Rows from block 3 of the text decoder, named by matrix and row number. Rows with one number belong to one neuron. Each number is 500 + 40 x the weight over the matrix's rms, rounded and kept within 0 to 999. All counts start at 0. Numbers have three digits each.
# fc1: MLP up (decoder.blocks.3.mlp.fc1.weight, 1024x256), inputs 86-171
# fc2: MLP down (decoder.blocks.3.mlp.fc2.weight, 256x1024, transposed), outputs 86-171
fc1.270:463555475502513469571489513517473544480563509476516461539350471488475548443417520498571545525451540449555494443444462454504544465457536475565498521537509560537535517527520506524510496528546541530414491501544474532505498579544445514438538539548487528625535492
fc2.270:510493508502500501512458510486527403550467425521489489511501576502521466441506482502506429505512535494481524447523576462537509458474475565514512530439513524445519470444464507508524513520547548472476517531441536476504500448486471529520540545552466548461558469
fc1.271:475488565491493527460475474514490522500515454542491490527485468503501576539533529528456498455470401456517431496468546503482517518457507557528504484520523497536434480543487546531479565436483514503489436439469531513577518525548546561475521479492547553500411505
fc2.271:505477531544548461525526524532446539478524508530473494518522472586549528550538539476474489492610498502496474514497596456485507531472523541522454497457542585496452470532534493492516557501490526528501532530473548554487556471457536500596468455521517479524501531
fc1.272:530519517484529443529482478459463467429460494488477536518506498459484541530503506538456502513517430556510495469537533571493504490534475459489421492573502479523529484536470497524469479544466546458534516522476508430442468550522447473535497489518466563425507508
fc2.272:595500492473465545539446435466465482491488577485537455443494473523515534521544543533515534494495467479494505494506579455521466468507561472516559574513425519540452476541495504512560522496495522481478485547565471500527523512455425518483449546462506466495514504
fc1.273:534485463546467497442506507476521540503536505548501510460510521471476483403469390524589529506546457491491466492398552502466562485442494501527491470519467506532477398487449537499480527547480494394501429465497432523469404561453522464505530506445499437480492516
fc2.273:455516498551473475420541456462494488530466502505519517532584551561411414440484471454465487486554515455463505454555539490529500509541466511571502444508471458543513494485464615568493523490504496487505459513545547506492496531512587474489444563500434400485535530
fc1.274:453486543574592507488536506421497523450542533528507558555456483486516511486539483525462493520535509437522555517535466519430523528525529515544560572498482521527474487511503430509467537501422470640568453538497574507500465515443463517500513589476557616546519465
fc2.274:529563546471488503448520489475516487464470533548516579515505490506512525512529519485572612535478546521579555501488530505454497523507548535519481537448515435456460487492553440529497531537545538593479510484514521361519442464508442460548449536608516528533504512
fc1.275:478522523480589501504559541508454498474526488528566448459488483533515570611557449433501476455536499450555535440549527519542492508515541481581521461440479521494463465436483510495464442574506476386488504472526480517479508597518532504455541489515442473460470511
fc2.275:492475477493575529496472498531486511500517490515422520498556481488564524543494492448507461549564582486580475486433496494499579503491519458503506557486500496508484537539534541434493532511476487426507554453512498476545500438559485583470492551389486469526456483
fc1.276:554473546511525555494395470446493543492503528489494402503391446485504455456534505540510493572471429472503500465487556575529436499509527483518514562506479491539536526563508459491489437461488522482469462527559441459495494536523545458484540521420520500514484457
fc2.276:521498458512515470529458403512545539552513500488522464546532458536523539529469519482547527519440565524527460494449462445510493507523557531502493520483479516483475513493519510514440478502431431531509426486444521454467500466440553404596554537551494507480515520
fc1.277:558478500444563507513493539598509483508566499534488573460491520542535487448540504464402468530525430480532500490527603521567505491421485509505468509531523494574523500525474513490461448433517425492518501491530580542549493565407503478478574478476510523468491496
fc2.277:543483485567530506497466536553475471491500506558501487516532544537459515474433510507438472574540520536473484535463538508507517523466484547517555546480522467428478467464480533503615505513540508473523450500490597533478456443459509524527530518462504569483493509
fc1.278:496502465509564534535516565519547507543474473490470466517539533463510533474566522479456502502512530484495517516580469485434492569498491462587477537387443473549580461483497536516464488488508496504540507514447478434538480531502479519498496489527437510485423462
fc2.278:484530496464434490484548501488506497523477516477533464488433490484502536451444501490503474482518503486465463474487522498476398503467499476496475463450493493484506482523502464498538487500492529493523566538462487466534491544488438536503451547526466514461512488
fc1.279:476497504430480508462518508526555542526474448433454440454568570486520546479505477522501494476476526475478504520522491503475514471511492464504479458553483505487476505493533491521521428512439501490462541492488478498538470502510445524494482552468526516541575456
fc2.279:495493514476493494512489483439505507485469467486473495496494466541527525449498501492514462522557558496434550479408475504522460504483498515504506442454509474516476513462498465507491481465437559455488532521443492467474532452501506489490500503457510502461545475
fc1.280:488592524559477435474502509529462512462546471488461502429502410541526506558542499447481514504562471519498502523490519485533548470470496483490494482506546512527551449538514579547477508500466524372513513509567514503490505541536485529472461480485471525528481514
fc2.280:494499575505532470498493479518486491488410475491518483474532519611430475527446551489512481485506402582530495503480528489502557493488583524499464500560517579560465394530568494386451504488466536502555500501495532522513495481479520534534468458555440576533537491
fc1.281:583496529506511474496563417508486481469445485477467477511520451458422446455527568547421462453496441489490536541391541516529439472573442458535493490483518582544497470460470460476501422481537484452563500441530483473532531545511453505558498497484486508525453425
fc2.281:423490515561509477540468453539550462469480539440569574497525570479440495536478540476539461504509496503521464538449469490483441525599499495470477557466533572490458539537486476500476445442526498553497455498498475488464462504489505477562525516470486494574495528
fc1.282:505514549585457571455509498437480470404527469466563486581542420532475416528476503473502560515478484431472441447500522604454516598531487508477461533523462498509475459439515472523529446499467462455497490537483490531507529545557506460401503531496512510543488506
fc2.282:507551492543468469464470442539492499541511487477466514574558483493475431511474522538518459538526480508453528550466512505455484514504600500495578550530457506524542483497544495460520550524490494498516477567494454556523537484560547451468494544462562451509406399
fc1.283:500505580512545487522484536552520444479488493520579563509508524485501495504494542531488466494539510494504510496444401468486487496611450548453492590551630490506507424557482472462508466495478550472446471554494525486552479544497545529495449484446515474433517506
fc2.283:582543501518477525555522552515521470457529500505479546432470539461467488518597509496495510597479468484499566526510532529492529492574576540538460481559556511500506503512521471544547585532517504487389507504511418481583488497524493494484512481486448464554490540
fc1.284:461535475484487496560554517463525481473562544561506452444542514493460494532574572459544572512527507494515488419475467454601520533462533534451541536516473462479531479549493525518454436459597502536578510508452598429530614538452570512489489476490473522462438457
fc2.284:478521496537491485558527479418465449460537472499540496514532459493443518525511588452533479491464542491484484481424460517604533453564608484507543495465480529411535541499554481518519472503468500520506427503514560444511433523509535490602514503501529531501452508
fc1.285:408524583459516516533459555456514498463494491435494485528546508510493572496514530424445484452555567469436597480437572543455491486497435452504494468397446484478572511615540522547543476533478461520445474513455487489535512532501491529458442485517476569440520518
fc2.285:510535552507532538415496495511444460447467513512495483633514514486497557485439530444460536575538473510423531468462489515449469527488559510469494487466512495513552482467488494477501463476465495524449521479521473520456511521490513438556451488552543509403501546
fc1.286:524479462401486511489508467447458538570438509539469470459464560563511549496466502513467575457482503543475519462519501462423464511505446496475533554498532532501537470447466523499479510485473533543565533482486489492432518584493538532436543453467426447510520466
fc2.286:514453496506568521549494431475486558518511494494501458500501562565418526494525464477509452519563482538472460470567469499511489508471506553515514473552520520608532439557454519584481483483476526475576535532459534493444511482515535555534517525492460469501533480
fc1.287:468513558450464538512455529603506489475526519415491480560474538483452508498512505448595528473521491454520599449513515481592481509508466567527480498561425471562492496519508457538471448450436552501481516460459534438466553561429584589478501524467519507555462483
fc2.287:470536526503506453492519544524510494527490511493484511505530493444485534520483525534549540464571518502503522492484482578525472485508486460484500507526468515524563499444508482492547491499461489434473461494502538393470506496464563531535470446474525550490483532
fc1.288:485511517450547528539554492472459489472522489466497542487461436512545525477487477524509481518479475481497491470516526473521534486470545510436521538501562526373553471503482466494472524491515545579490507478433492539512473525466470446502548495547501556460445534
fc2.288:455437528463504552477501512541438490433473517577516454485559423536493481508471558515555551456514515528562495489510541454495503504538431485538473471505496565546472582491532508492532529500549510575472496535485471528490431534467505479505521526427501455455476458
fc1.289:512514496513528513519510498562464536506472480468506577433533527461473479465488508483488455531509443485569508492483479503422474516503576501477463491531481412530494484514435526474497494441490507526548508493438518428451529599467519531451576462578447478515480491
fc2.289:536446511438497504496537534499494544471539489494509557546518535455572443613528534493493542536453527533525503453522505487495624532551567511453481492527473493443452524625425517516533563529538494500504521494566503500480450427546517597541468533449565476496377632
fc1.290:497443506496518588502542501484525491531487581438496482445452539497553435554524496492468515505481441450435483464481479541510489525420430519466500501562457472446571526512430499513512550519523551537497469493432542488580431493541538519460490438521553527442504464
fc2.290:532494494550533429392581547569516538440442448476419455536499501469520502476482496441512382510489541469494526433557534521503494535501508511462512454544560503522444523486469474436506500495563429525525419452449549480456463496531562520469455478558506534557518499
fc1.291:493544538519533502521509401504504521566518483526484531529588458540503502509558463466535550504478450486585503503478547467513513536521509544512446505534468548473546459547502447474514536490581421533469566518387479495520510552534540527471469426457492547540434496
fc2.291:508441439567516536484552477456480461530472506539414557437470498550488502533495454540466493519491564521468450501495533503543535576463473535500512414518498517509471445486530458483555543503502527607460541510491493490562462465427487479513483520458478515528538505
fc1.292:499510502541425513429545521479486438429474515502465518472513466497512454481534419494507558529512551469495614504412490466493507489537415441482460458477451524517453493525469455550486515457492464477525446518552534529554596537495481548481473464497486529482422504
fc2.292:488530445473491554501504471547489471415488534524512498519479462526504512513529506451549506456489416536485503526455475530524528475505488544492473553466498547487535478567485483488504535564476513434528491478502466486488551538491487448587518439559496488443495579
fc1.293:495479445453475468441541513513597502482481489479485517478514398500503376464536514578433435526502495491555530501513550503544449518472512501486563531479484486479497484450493480487558508513513502445493502512574462486501437551523521472506469523486529571484474513
fc2.293:446556465526583514483499486542484495529457517536491541501506479459488540465478514519472506489549449523515521530536461466558418482527503504503512506506540502431558515553438495490470514534530464464485566492447532523494410502583483459527521476480515466491546485
fc1.294:494600503448508492479472468483561450492489515466517565481515452438541497495534486541502453483478472545506485462524547531470562468536588554565532554540549560444501430494498497452513478481490550462553512423525428482518547597518562511473528420444498493477522452
fc2.294:521515545524513502514502493466489377471475521517553513496479447516519511540470501536491511509542504573476486483527532498407541486502504594537521521486491540445505462505519526432516493471490480492480515507507471454470493511543504546473548517480460531513522572
fc1.295:485458439467509532502456501520587486483498516413538522527545401569478501481479517413490452524505456476523427442550505483519478508453552506526444458511532497495458478564495519510480461457488532503440530565547481475487455500473594466459528516440536508477532531
fc2.295:447542525505518462490522486578507499546486492500494473530524498473489487482414446470514450488594512466466495479522493451562466545487454495452489530460444500452527522516489494524519475510437542504480486540482547491526502469521517497538420453470491474454522542
fc1.296:473536528572481461503529539432498500491505543462506472550559502500521506446487445494501509477573474413489547482540413477483500483545504514471567491452509493552465542549493421499474469498498505447531487580529496496423561579465553512484523556508494519517480504
fc2.296:443494525460476550528476481430483461468466496441442518590542534435488489520515510492518528472520514456528511483480510542480448475529568485479502529457526545459517511536494486511527515483500528506419491443586496557478538529492510485451476578491497513504511552
fc1.297:514494486516442529464521588488369471442461504560467458540489539431513542478492492458388511468453454503480476516473540574520512433558512472490540422466525565406489477467488453503476458408517518463556458410527528446510486532505517494484499444493446530521484535
fc2.297:527427515504448533461407570502512485514526523465530522558545456432502530516509489480517481536457538524496416560389544477527558463475497510486516509465510531500556528478479489471490514563462513477475519537458458485445493557547505501512480469470535496486510447
fc1.298:458554546474431502516591425528539514600415495560447475492533423523493516504504509492562552486578414558505471516591589559548486544444481446531487489498536492548514460518461510539505554469443548467500541512507462480518504527546467528445519502460485552409475480
fc2.298:519436496522515528519457430486496540542403504560496519565463569593478499493500581521541432532552369435497462503549556495576500490511548492429509484490498475408525514464467520523466553466489539472457438474466539450473608535541501565540545546475502559475545457
fc1.299:497575506494479451499550513486521546563508511451472488496503517465538533452370488563441577545435491520501527456542481533509519521523477476528508540441441422520464520512533512514406493463491532480554422567501426453477515598487461571526493501497509560406497501
fc2.299:521543520551498499581519512432539554530485467468495470498459595494477475573428558500510498541474459465523529527469539507527492548530458476507500478520504437530494498516472516581517494458498514472460523440547440525481607478432509499486519475497439514528540518
fc1.300:405475484531485478525467448471573522500494474448500563475483471511521421516455437475512535465537429467518457451474538521552508535454439444567462496562420477537482472551480482501513491534477451486470487508475427550459494514514489438469561567515527430446547499
fc2.300:481478527442508520516529459521512480552490440459578461483484506520480476536491487477538495509531504532462488500517442471519560467482463526503527495541460520456526505547534569463522450499480558510464453486447524492484380575508565469525514517527527465434544553
fc1.301:505548497474529559516546544437417519579498483508527438435539526421551519545510497493498405531561469475398551467452542481424481546501483499398447501532500484525503428484543511536542525510521541433547523503482449487529428540516469488418500477480403486520490520
fc2.301:537468502485488534520492521471487480507471475458520509534513493473523480499509528479504527534519540523451449450482513447430551524527594520531517507487437509546435440485482474496467506529557458547422475523521447496479515552560507577507465519524483554493476523
fc1.302:413558565604498543504501542505514540504610523553531477491522500462486484482484488488488571522483435458449559475521489532544504447581502528489542486497512516505490511514520497552555418414462436588478423443428468482456488535541495557501478517535567464503504497
fc2.302:526572517530486573511538418487457554475486463464475523532545488447438488463542517503502513509458492530481431477542504448540502453506458514490471543442511491499525517493500496494445473445502456493472483490421490485478527418473546470546494437527469532478558484
fc1.303:453478522527456558557476501490487445506561504587472521506497497552606474549535501478473601538470504533502526535492484550529480537472455536534450552524457492472509478582593512495558408537505535507492536564554455532515585502466461474469486407523518536451512511
fc2.303:508520551482466485448561511551454512439526484467527413500423500482476514373550544526437515488497446539547501510489502445494526503433488522462460548423534511554464538475564469401507456507518437537547569535488460607494468514434476500485547507503497508490501511
fc1.304:340491567472481505531473467521503499475488500538515494508475510567553537496512519444452465483494523600508493490576518547546498489496530513561503513514515562527528463623468444496484512588548560439502463502505464529553477536523527488501514497502498467503509535
fc2.304:515484510548485499476527526531494461570528547459574451490465478499515605434539556523508502478524529523491487492528540432487498501534456536483482508470497488499552547504472469454543514513484499541504501495460467446469462530479459514527521541533517499541442550
fc1.305:513465508559529564635509441501518534559472533525468517565471473548466552539502548505527516501511521539421513411519471519456503483532509407467510527380587600496492439500536471537481514477543533472428466547473498515552486587531467481497508487527472492567527540
fc2.305:478553474587472446545467513514496471565464539480507485519400494457494503536413515484531482531585486464399492475531463462484541434494484524521413495436439545538417604415532410521565548493534558523461520534432517563512457525566392488558503551452468475518544467
fc1.306:352491467453512531474516560561513458436502530513516364553510509497497478455469529530539483493475496510477469527440458524450458543478477478463447528477528527517514417535508494528517475477470486534481460509507461455539492499436492465415474554523498433520524509
fc2.306:502492580447470478496460461522501469514505493502458494510511466462511443503487492499521493553527479519504439531468498544488429425429527533475530522489500479505533468509462442475542512516536481477484463465400496465472517513474494454509558511497471462422545465
fc1.307:491484438481530490482550499518534474540558510439465509581497549535551457472471475469480534493525499571515555465526503525473474511401536520518564482461461433448563446426475503546429475423420488522499527439552507479532517537484533486569479521469539548475473548
fc2.307:533469545571537568480518515555529462493530491509496417498471493401397556509442491539573510436508547554441483489486504535423490483526471433463524461458577503480471514497420500483460510485566483528491471541541470493553466476462440479455502471506533464555470449
fc1.308:462509534472542545568584525517444479545513538459502504552580556505470497415551528506474522522450474462494530518446550504536563488456557496450509518456567513511464526535529523500499461447458564486551513464544431478562480534492532517485503477518549496401508522
fc2.308:514483521483510594400489423489407451443455478500527419516504417528488446488543505563487494468515486455536534528458438517544461555361519390535487455521514513474482501470514552541508539548478578505498443469374492504494474481457474475504532423491513510514532460
fc1.309:516448493520470547481519509508531487504478506488468398477472470463527579508516486482462456497515526488519516515506558534438463550565450489485539452472449499489480523394406477541525474509461500441500514431536411488495461547508530443476454523537526502624439492
fc2.309:450461493479443490500471513502528512554388505513509509476547480578523516471523471524531515505553538493495514489380503499551503466506521523522513530468539540471452493489445414524440524488469525491517499529456538491508568458504487504510534482481512539469533515
fc1.310:489471585505526483472426423521430478448436485472520515568490488488402436474510458453440494470568436525548486523471488527453546492498492526561476541504505494545552470492485532502483563467552585480559524433465485491437554540453491496492509487456475517454460521
fc2.310:515459494545553505508425512549515516496510506494477462521518536527454452577476495426436520545523470496535529535470454470485547507510587486544433486522505487527525505512502461516481553506456539431481473503449397467533470516513501529508466435494507596546404555
fc1.311:485496480486471539516509494489482463532466434496522536454528481490478538479512432477512505503529460580535495474494460509557443488470484522533513481499459462540522524519508467502479600463477466547497480491544477594490509532521511498466460432471465549497482417
fc2.311:442515483541514514414505456456594511517491517527535505524498495513454537510490505460427489516500494495514482456545531474485501490487486521484536445481509503446473538449503534492470525553441448511441486410530501476490521476452524462556460567533426490541469508
fc1.312:476462453479411527592519434528507579510488426583447529503469509549419482522499462573517523529484479506563527527476541511507534527447488506488454483552529526502534450548515549449529471495472467567506497486503491527491503538548475489500556450511551448465536459
fc2.312:505546495497479457530467478512543667566443517565483555441524497453493453512482467542503431476543520453486513518573507500516510525483430488507485490510599577539530545479519527448548475497517539491533467537569520450543440499552515557494542430501510551459524453
fc1.313:488486480522495479489537450506442505557515358448468451540530502490481500499480519500436476498529493487494582514477529499489541499533515510419537472535519547622473519545480468502502481473477537484535456459527578460507464491473531501521509522596486515485448486
fc2.313:503495529466527561521501485491535482511491472514538533546482486537494464517522513544462475529459594545506455493484466529592540452499569558545463506522508569473502519439493494512509455510464502518549492471550480482494473514496541470534487497542556498483469558
fc1.314:529529482537489442490450579492481541534512463430472540489518502543534537534438507454421503536449540527510467494488517526484532553449550500483439493529562470551525443495433514505471516519472497543497489422496507471501470507473463450520523513474476483463448455
fc2.314:512484501521536482494499521464515534534585501494449518488505468508555484467483502515424506539521589480507516481496454534501509499488548565485498531526438489489429456476469530527523539488510456492468552361490457463490470506517491597538472501549542428447471492
fc1.315:435478446466488521463513539433520549447556504496558508547438412456461510520505506556493559528444497566461454531508515540563477538472481481462452503517463494450532520503567490566542472560456434478480478476472481527560464530531533511468513444522505577517503490
fc2.315:509551583518493517453517466490492519488416456517467452570483476436518498442480495443451499540570530574508457477498540509529465445557476498501458575556461509534490513494534487500463543464505457473502467509483502413431481460479606536470458467532543471545564493
fc1.316:485513495426479454460457490506502484490471483523498450482475480529520529423440430484541450582541440463510503446513466493479544598476518554522462498533474505554481468551526475548516418486508497462515539475534501500465507553434499509502576502467489457483550508
fc2.316:535475565501440450469561463459520537479489489486472460464521482470489488519408472486529500491560545468479470441555471518461478517476414539506523598493406510478499486456491511532559418484417556494544534478544498575505499504477481502446461442579475449476508456
fc1.317:498469464596548493496555519557496531533488491501502539582567481470536531456416538489473477483417455532543504515512479471413452470569533478522536432534544505425565524533518447434519478424486496440483483444561452533527476527509480488508533496512498518532450494
fc2.317:510469512521504520519553416422482521567547470497470538500491527504486520505552480487528429484416563499448468548453529457503523460523474494506504542518484566484579501472527493495563480481478451453442498530550488518558539498441438514542490539489502456578501504
fc1.318:477533483553511499519503511528556434464494480463504478558443531494525420469447526488505497529491469494530414543457513483488515517501480477544473471396511525589559458477518505536488479502492477488531561518442553495519485530595532532494537438494507530481496466
fc2.318:500499555511499460532566475544468416561577480511490501603477466531482498439469497485430535514527456499538497491483486488435505501534517502500458463476483453528485471540522475442546492457511577500435532584514572504495477499441517462489548416508537580544528486
fc1.319:554557529558531501494532523467487478468494541499472547491552534514462453521390447500461560506468484511471544519480513519479526535466451488513488516470471546536447553570445507525500568466556514486512557424528531500457505481482592470499499535519498485521501484
fc2.319:463497511515513532513451578430568516472451543466579566492477483547464501496497466517510428472500514448532520510337469536472503481469525478523479513482505511496469501466564549496472494492508466415543480494493503414490444502509526516541520546560478581478542547
fc1.320:483519508482487474489584626481531542575510517466438518518495458496468515490567497550449540488500563547506493525495498507497474537420525514490516539498499436397567461360471471489527502461446538546515541514452472466539511517495495504538480555424539592473456513
fc2.320:523526561571558451502586555511490520542567592511518468570534498417463537487478528497522518494441599414452576446560466472510476516402480522479535504491468512452555519487438472557483468504538470499481440490547457520430487521491511535558497495422535531499523518
fc1.321:445514516534437543544459588497484492478462472519527512516497560572460499548466476522505531494442496494493461487482542506528481525435451506456445439524451412568510451511502460565534526385558527474529497495532455473591447532474436504497535375494553435433550548
fc2.321:548517458471369556513549565512538515421545534486489499534471518465484462492511474546496500534479492462507587503594489511519467554520516494521541438539484421538538505473484509485532459521527492524507451492513525512475553463537467485496483461530527511483481483
fc1.322:500470519458538543540497526555505544562593526485536486493503443439473526549450514516552450452471493500476562538497428505582462450506524475477524479514456504496525495551553441529494614515514509424510478574506573441402603541511504515475476451454548449521505540
fc2.322:514467584510444538498442485508520568488502471455552527509443434452517545516500523519579546439473533545501520494500491484583437426522477487481555549529487488506480570551518513546569512549504543506503511561508413573458476535497505490495505451466457483516457457
fc1.323:559532523521540482505486436502561496466502561449476504448516484423452502477515467587514446449462470511521445525504488512498400567505523527555517497481496451532460491486524519547492502494483580489633529512542470470491420517410551501482417520503540483487584527
fc2.323:537497602553499475500510482502495535489507510506439488506490513493490519524526495472466510466505511502485520507493482467516486495467369550475498510531508406500482479558497533517522515529544510437533460502441507423507581489564438474559454469500478477443467458
fc1.324:459405548507542417510491502516432414531508561493536509559585476523462508500487493442479453527486518497541514471529523540490498501515474491450567509565522525470523460437483479520480503513578469404524511480485481552503602556545503477539517521492446467445446430
fc2.324:512465418586496502525524487511490463532532514489437445475454510489428529538527526449478492510508484521533502522558555491576500482511480530530525548490452554518524465457520499477560598472436481484381508567527450497576543429483431575519515532463503484583442547
fc1.325:498538494457519487539502385491508486481504489530471500493527481518457520501487493511508435509525483520492501562518538475488495438529571546428488490468501498536543417505557482503474515522447570567515481562554500454445478533497514565518450540516496548472512546
fc2.325:525460462481498515510436455459501506542624459575527537467501538624420555483456465518516565535464506606509532504469496576538454522390467499462533503518481487549543478583558512548476477405507529528486548571532524433533505452469474527466493501508464572578491451
fc1.326:522489489510491571545436560472525456459486481477464532482467571517489460497499525495415480455468497504417516410512429507451473482494354503464511519550469525449512438538446506547505457439463507514546475460507494496478561536442516531517458394495456480453449548
fc2.326:499540535487524518484572517532519468422510468469455443515546510445465486525482566540444527498493441494459440526504402500488487510572501528478557432509536494515484445567520505525531531567539494489463533537528480506458483508498520490575470483497502446466497522
fc1.327:451489538492458470526585483493507502443497530512489558422600513507506512511469496522516470575536515542561513525360604546493486498521477537526554489515514516511541517556415553491464485516513539558487450531401529509448520569578537526553562483503515414397502487
fc2.327:519519509477448493510491474485513483468501503438511487490469506541573470618486531373505496528490449437474494488505556532475494505479541550506518477499460522444485528510489561470550512502472454499546516543572529454499449406474536500499485475543495498512492515
fc1.328:468510430468538524466610482582491509503495536506533547562496586369565474560418531502469513560566492515546588509516500491541523507474565577450505492486514521517544513496472543443498515480537568513566533428492423523448633561517574514517511556459499449562544496
fc2.328:491508458447460501460496465498482489519504486437517493481593517527502488588493491494521515508496508519505495495524498494454538483541532508545462489476473573484435509506459542536462491476546530447510528525548513484435486522455480524450485505484504528499457487
fc1.329:443505414501432512461474508562500502417487488589487474541514479482476512511468477464448507480488414471521477490545549535536450526461507485493457519515487410458447480492525499600487431463524495475485470516537507488526491546476481463393511483500435478560502399
fc2.329:466550498452430420551431509491493496511511475501468519495507491435514511477490470496501444574501464518490488483468581489493546500506524489531484483567451566501522485516515454510526481527506532547484506561470540472558487445542493410495523513521495404472492435
fc1.330:466582504459449501481500574521493500472411551501489463525555482535536528455509492416443559480425623488522546575503484550523499502494486523531546514476454466509465452412489490479552491509515504537517575566503476492501502516481467483434487611506518531526541419
fc2.330:523542491509511464521481511480456521529489483458460537493527551503524529498528488472532532475528429540577524520480560516464521474481556553466497454495485440477520506498533420499463504492540526513518574508490460444453507506530488515499493517476491474477510493
fc1.331:522525543505594524463514501516549543513488415452512476437480468532527412513486475483507482498445516488530462520441511491485544496535527563568453527422461465513502505512569533481587509474643539485572453482583458505549487504534441523413459484506452499527467464
fc2.331:484544553473575529529505449492560514534550497518470451465492488568503502507452485444477501498480496481559505530512461461487506467561492517492491497493525446515455437549505536410456485521524478485582459474388499452549439438491408468513484553526567464423546484
fc1.332:533496521536442523509446489504564479473544528480544474519567443508548439486568472504461522552497426502511568487531544588442499563530518548434484472539434488532487492443536560519538607463451470410491527488488534481496490529590497447436468552525539549481422560
fc2.332:481452498497517480509562473458499508504492501469456538483432493410500424481495459468530567511550533528519481481567511453430528529479565479510554535507468439486489490517486518450480491551526518444533494513515517470482529528536500496445437460468483528543493542
fc1.333:495496527467558474454488449503510452505527513459446516461458500521586500496526508552473534448507469526457561579491425528505562525443558460511556562481516500471539495486544488572527555462513498469497454534563525555496546499521482507497479482453524475415506433
fc2.333:527480499498561498469536465537477515389464470547458552495416494542464530497504498518543472544421513504508536431519483523498451496529496453506510563492532483564504524511478531522498538516494525477512471495535464515466541521504542511476509453556488501590468582
fc1.334:506519479483565481557488570524458519576486431522550542473518436446511539539483503449463511509500405512551493528505523566504480475469547549464498502466514443472504519495436525506511496504566438483570484460494526536497460489450483490476435451517580501531480452
fc2.334:525498482417524516391482541576478483491503452471454495514501575457426542495487480519525444504515568535533534437483560508510548468569444510527526545517466421476488537471475489487553533534508458577431490466494482515525454565553460479508526565579624509469514498
fc1.335:522547483552513511455488448403509480470466497476506525463492499535461551460554422498485438557531470533448484495468467537531462528473432490508442463497495451449496563546525506545579515444508526581484519473470476625462484497489499473476465472494503547499492441
fc2.335:508532481502555511448493471503480594444540485490513474483527518516527536554477518477497434536555525539429529504535529504478513520535533529478468454535565533565471466520530533460501454535505415526503524446448556484574553410419476490502508550480488533503550457
fc1.336:589495496541522512502585493485508530443507493519504501529512495482517594491595507544481504510510507442499574561534518551525534502527427533474499476516548498488541473515490459488524545527465584489497490519495576519479429497481501427419538508526450518534510506
fc2.336:497480542444525535479461525529467497511512498486486518456427470510553483514492427484521543503502501535508551560410512527477507535497544502524525572510487505530477516498550512532454501474481555519504506507462500421551481467477519454492544493508505529534490503
fc1.337:467447495543489533492495489507490474533417557472508554538479500500509482522426521464469533560476516564502534568518538585470511526503475486514506437458485520530553511447517501496523505454561448499517541467525509492458471563413492503526459484529503563527557518
fc2.337:488492471517417436543481486538535556490514532483513504476480484460458551460493543544464473426517490501544510495462485450520471458424483500532447493468510569518478492583422481521524513511488489489558511539483498550452474460511466510518505433493473541534453448
fc1.338:511490497506485487572465502505516466501578476477499519531500472479445487515443510542395563490482463443515541538562468509525463511498457483509515487507598455477510439526437554487470521493487491464487507505577472478427443523488491495525387474497558586487497494
fc2.338:509457467506449530468458528564520543449494457492536533546458482442526498537506585478516478497497503473453437593454537455555497525486525496537579573516552516492485489524494460494516509496515519536554486505454497488481445550494479548541502513483472468518548491
fc1.339:570510500407479428487455449445457444491537485473521535536513405529508532602464479540466432426503460488526510453513537505495531503449475421472533525438557483530484471570473438493677526477501482471441481460531556539426497535479438487475513456512472554536514464
fc2.339:464485484471492441495466428481585507481520510477483464542521481483476480486504582493398496569516585528485487503467443485599532517580568457553508547510465512443568505428500478553544523502534554452535541518529479427532546534469373567477534484542513549502559513
fc1.340:500496511482497526508467574496549527488478547496523491479493502478553495477493534404506471498457548477509549523546484517467485406513472542568482440587459496575518542505489480465571506532483533451516547496601489593425502461498470466434495451539488514573515511
fc2.340:489496490492514432528469488485543502500538462529498532515502496542508480490484517458486476518482490525506519519428482445520501511462464503501505495453562512446516525445520507485433504489509523497500486483473522451538521461484456501524506531506471506458535515
fc1.341:509514495478453376487447539542482449495527492602447475502435495465498462478532505586513498484396476426484520482459534519497470508415551514528492541537537494513579525504560484413445447437539482522488428469458497480451489602449486469525508566422508504519491510
fc2.341:484526496451479457509484493558490458525470501499495542545443518465586488435460410492484498589455543457461530517502499485450485481468523496544408546514458502465539487525473421568495514535584542505506484468519472535481507422509502526552499470529444446530461575
fc1.342:494533475477482482463454501513503470483486488527592504483512545516460522485502530479486493506572488474510480503525435507515514551438503577538503532506486488479523474491546474511459356490560507496440490505430476483505542546479555476471471498524508508542535514
fc2.342:512478490511513384434451478492419479507490468515462546436525462507559433485438498483487549520513470476483506526543523542466512519412517481461523533471439517449495550513534460502515432435461535451458444540464499481494484520494537520484524486499492502431539540
fc1.343:494397423532513537543455503483534524504497510520476499456447530489531530490445491552478495594554423530474449512498414563483558568559500564479518488500496473474577453493527451456477428525490525545513495472486546548400483523549511486565538433396483569504479478
fc2.343:520476504553422468464494560494527536495467538426545496511487493462587477530541536530426483468429482529545449561494488541466409491475580480491519421512467531529541545454531473539511507499500536496478548483490454573528543526514575545452510484488512457552468493
fc1.344:507402531527475474497446509506544500492497514569505518536473536502531451453470520553594443498500491469487481573562516505470525503504452487544461507502481498473594512534492485531504451514574521527534518511468432458441444571544481457538543569512610514444496485
fc2.344:547417509489582467534553556505530490533477423548492486466520552554498410503555487488510533526522524526499427505522487491456448482471510474489460505510480559529559502537543493584395472456561393538532534479534465513521492539503521482498527506432504571493546452
fc1.345:562579562510475551533505557471570498628533467519554537547506557516523542495596472489528454551458557427541479505467468599459499577487527469496498520558517426495496511519520531549494460506576558422537529514470507511419576485487479541441530524454582461465521449
fc2.345:486590561495514535578544442457554465517578478492493515497511500542473488499483496476503525501469522519489460456524466388483463507538522495524459438446515510501490534525490584474502426516564455488479481416535512485485562462547478570521544508545474476575535467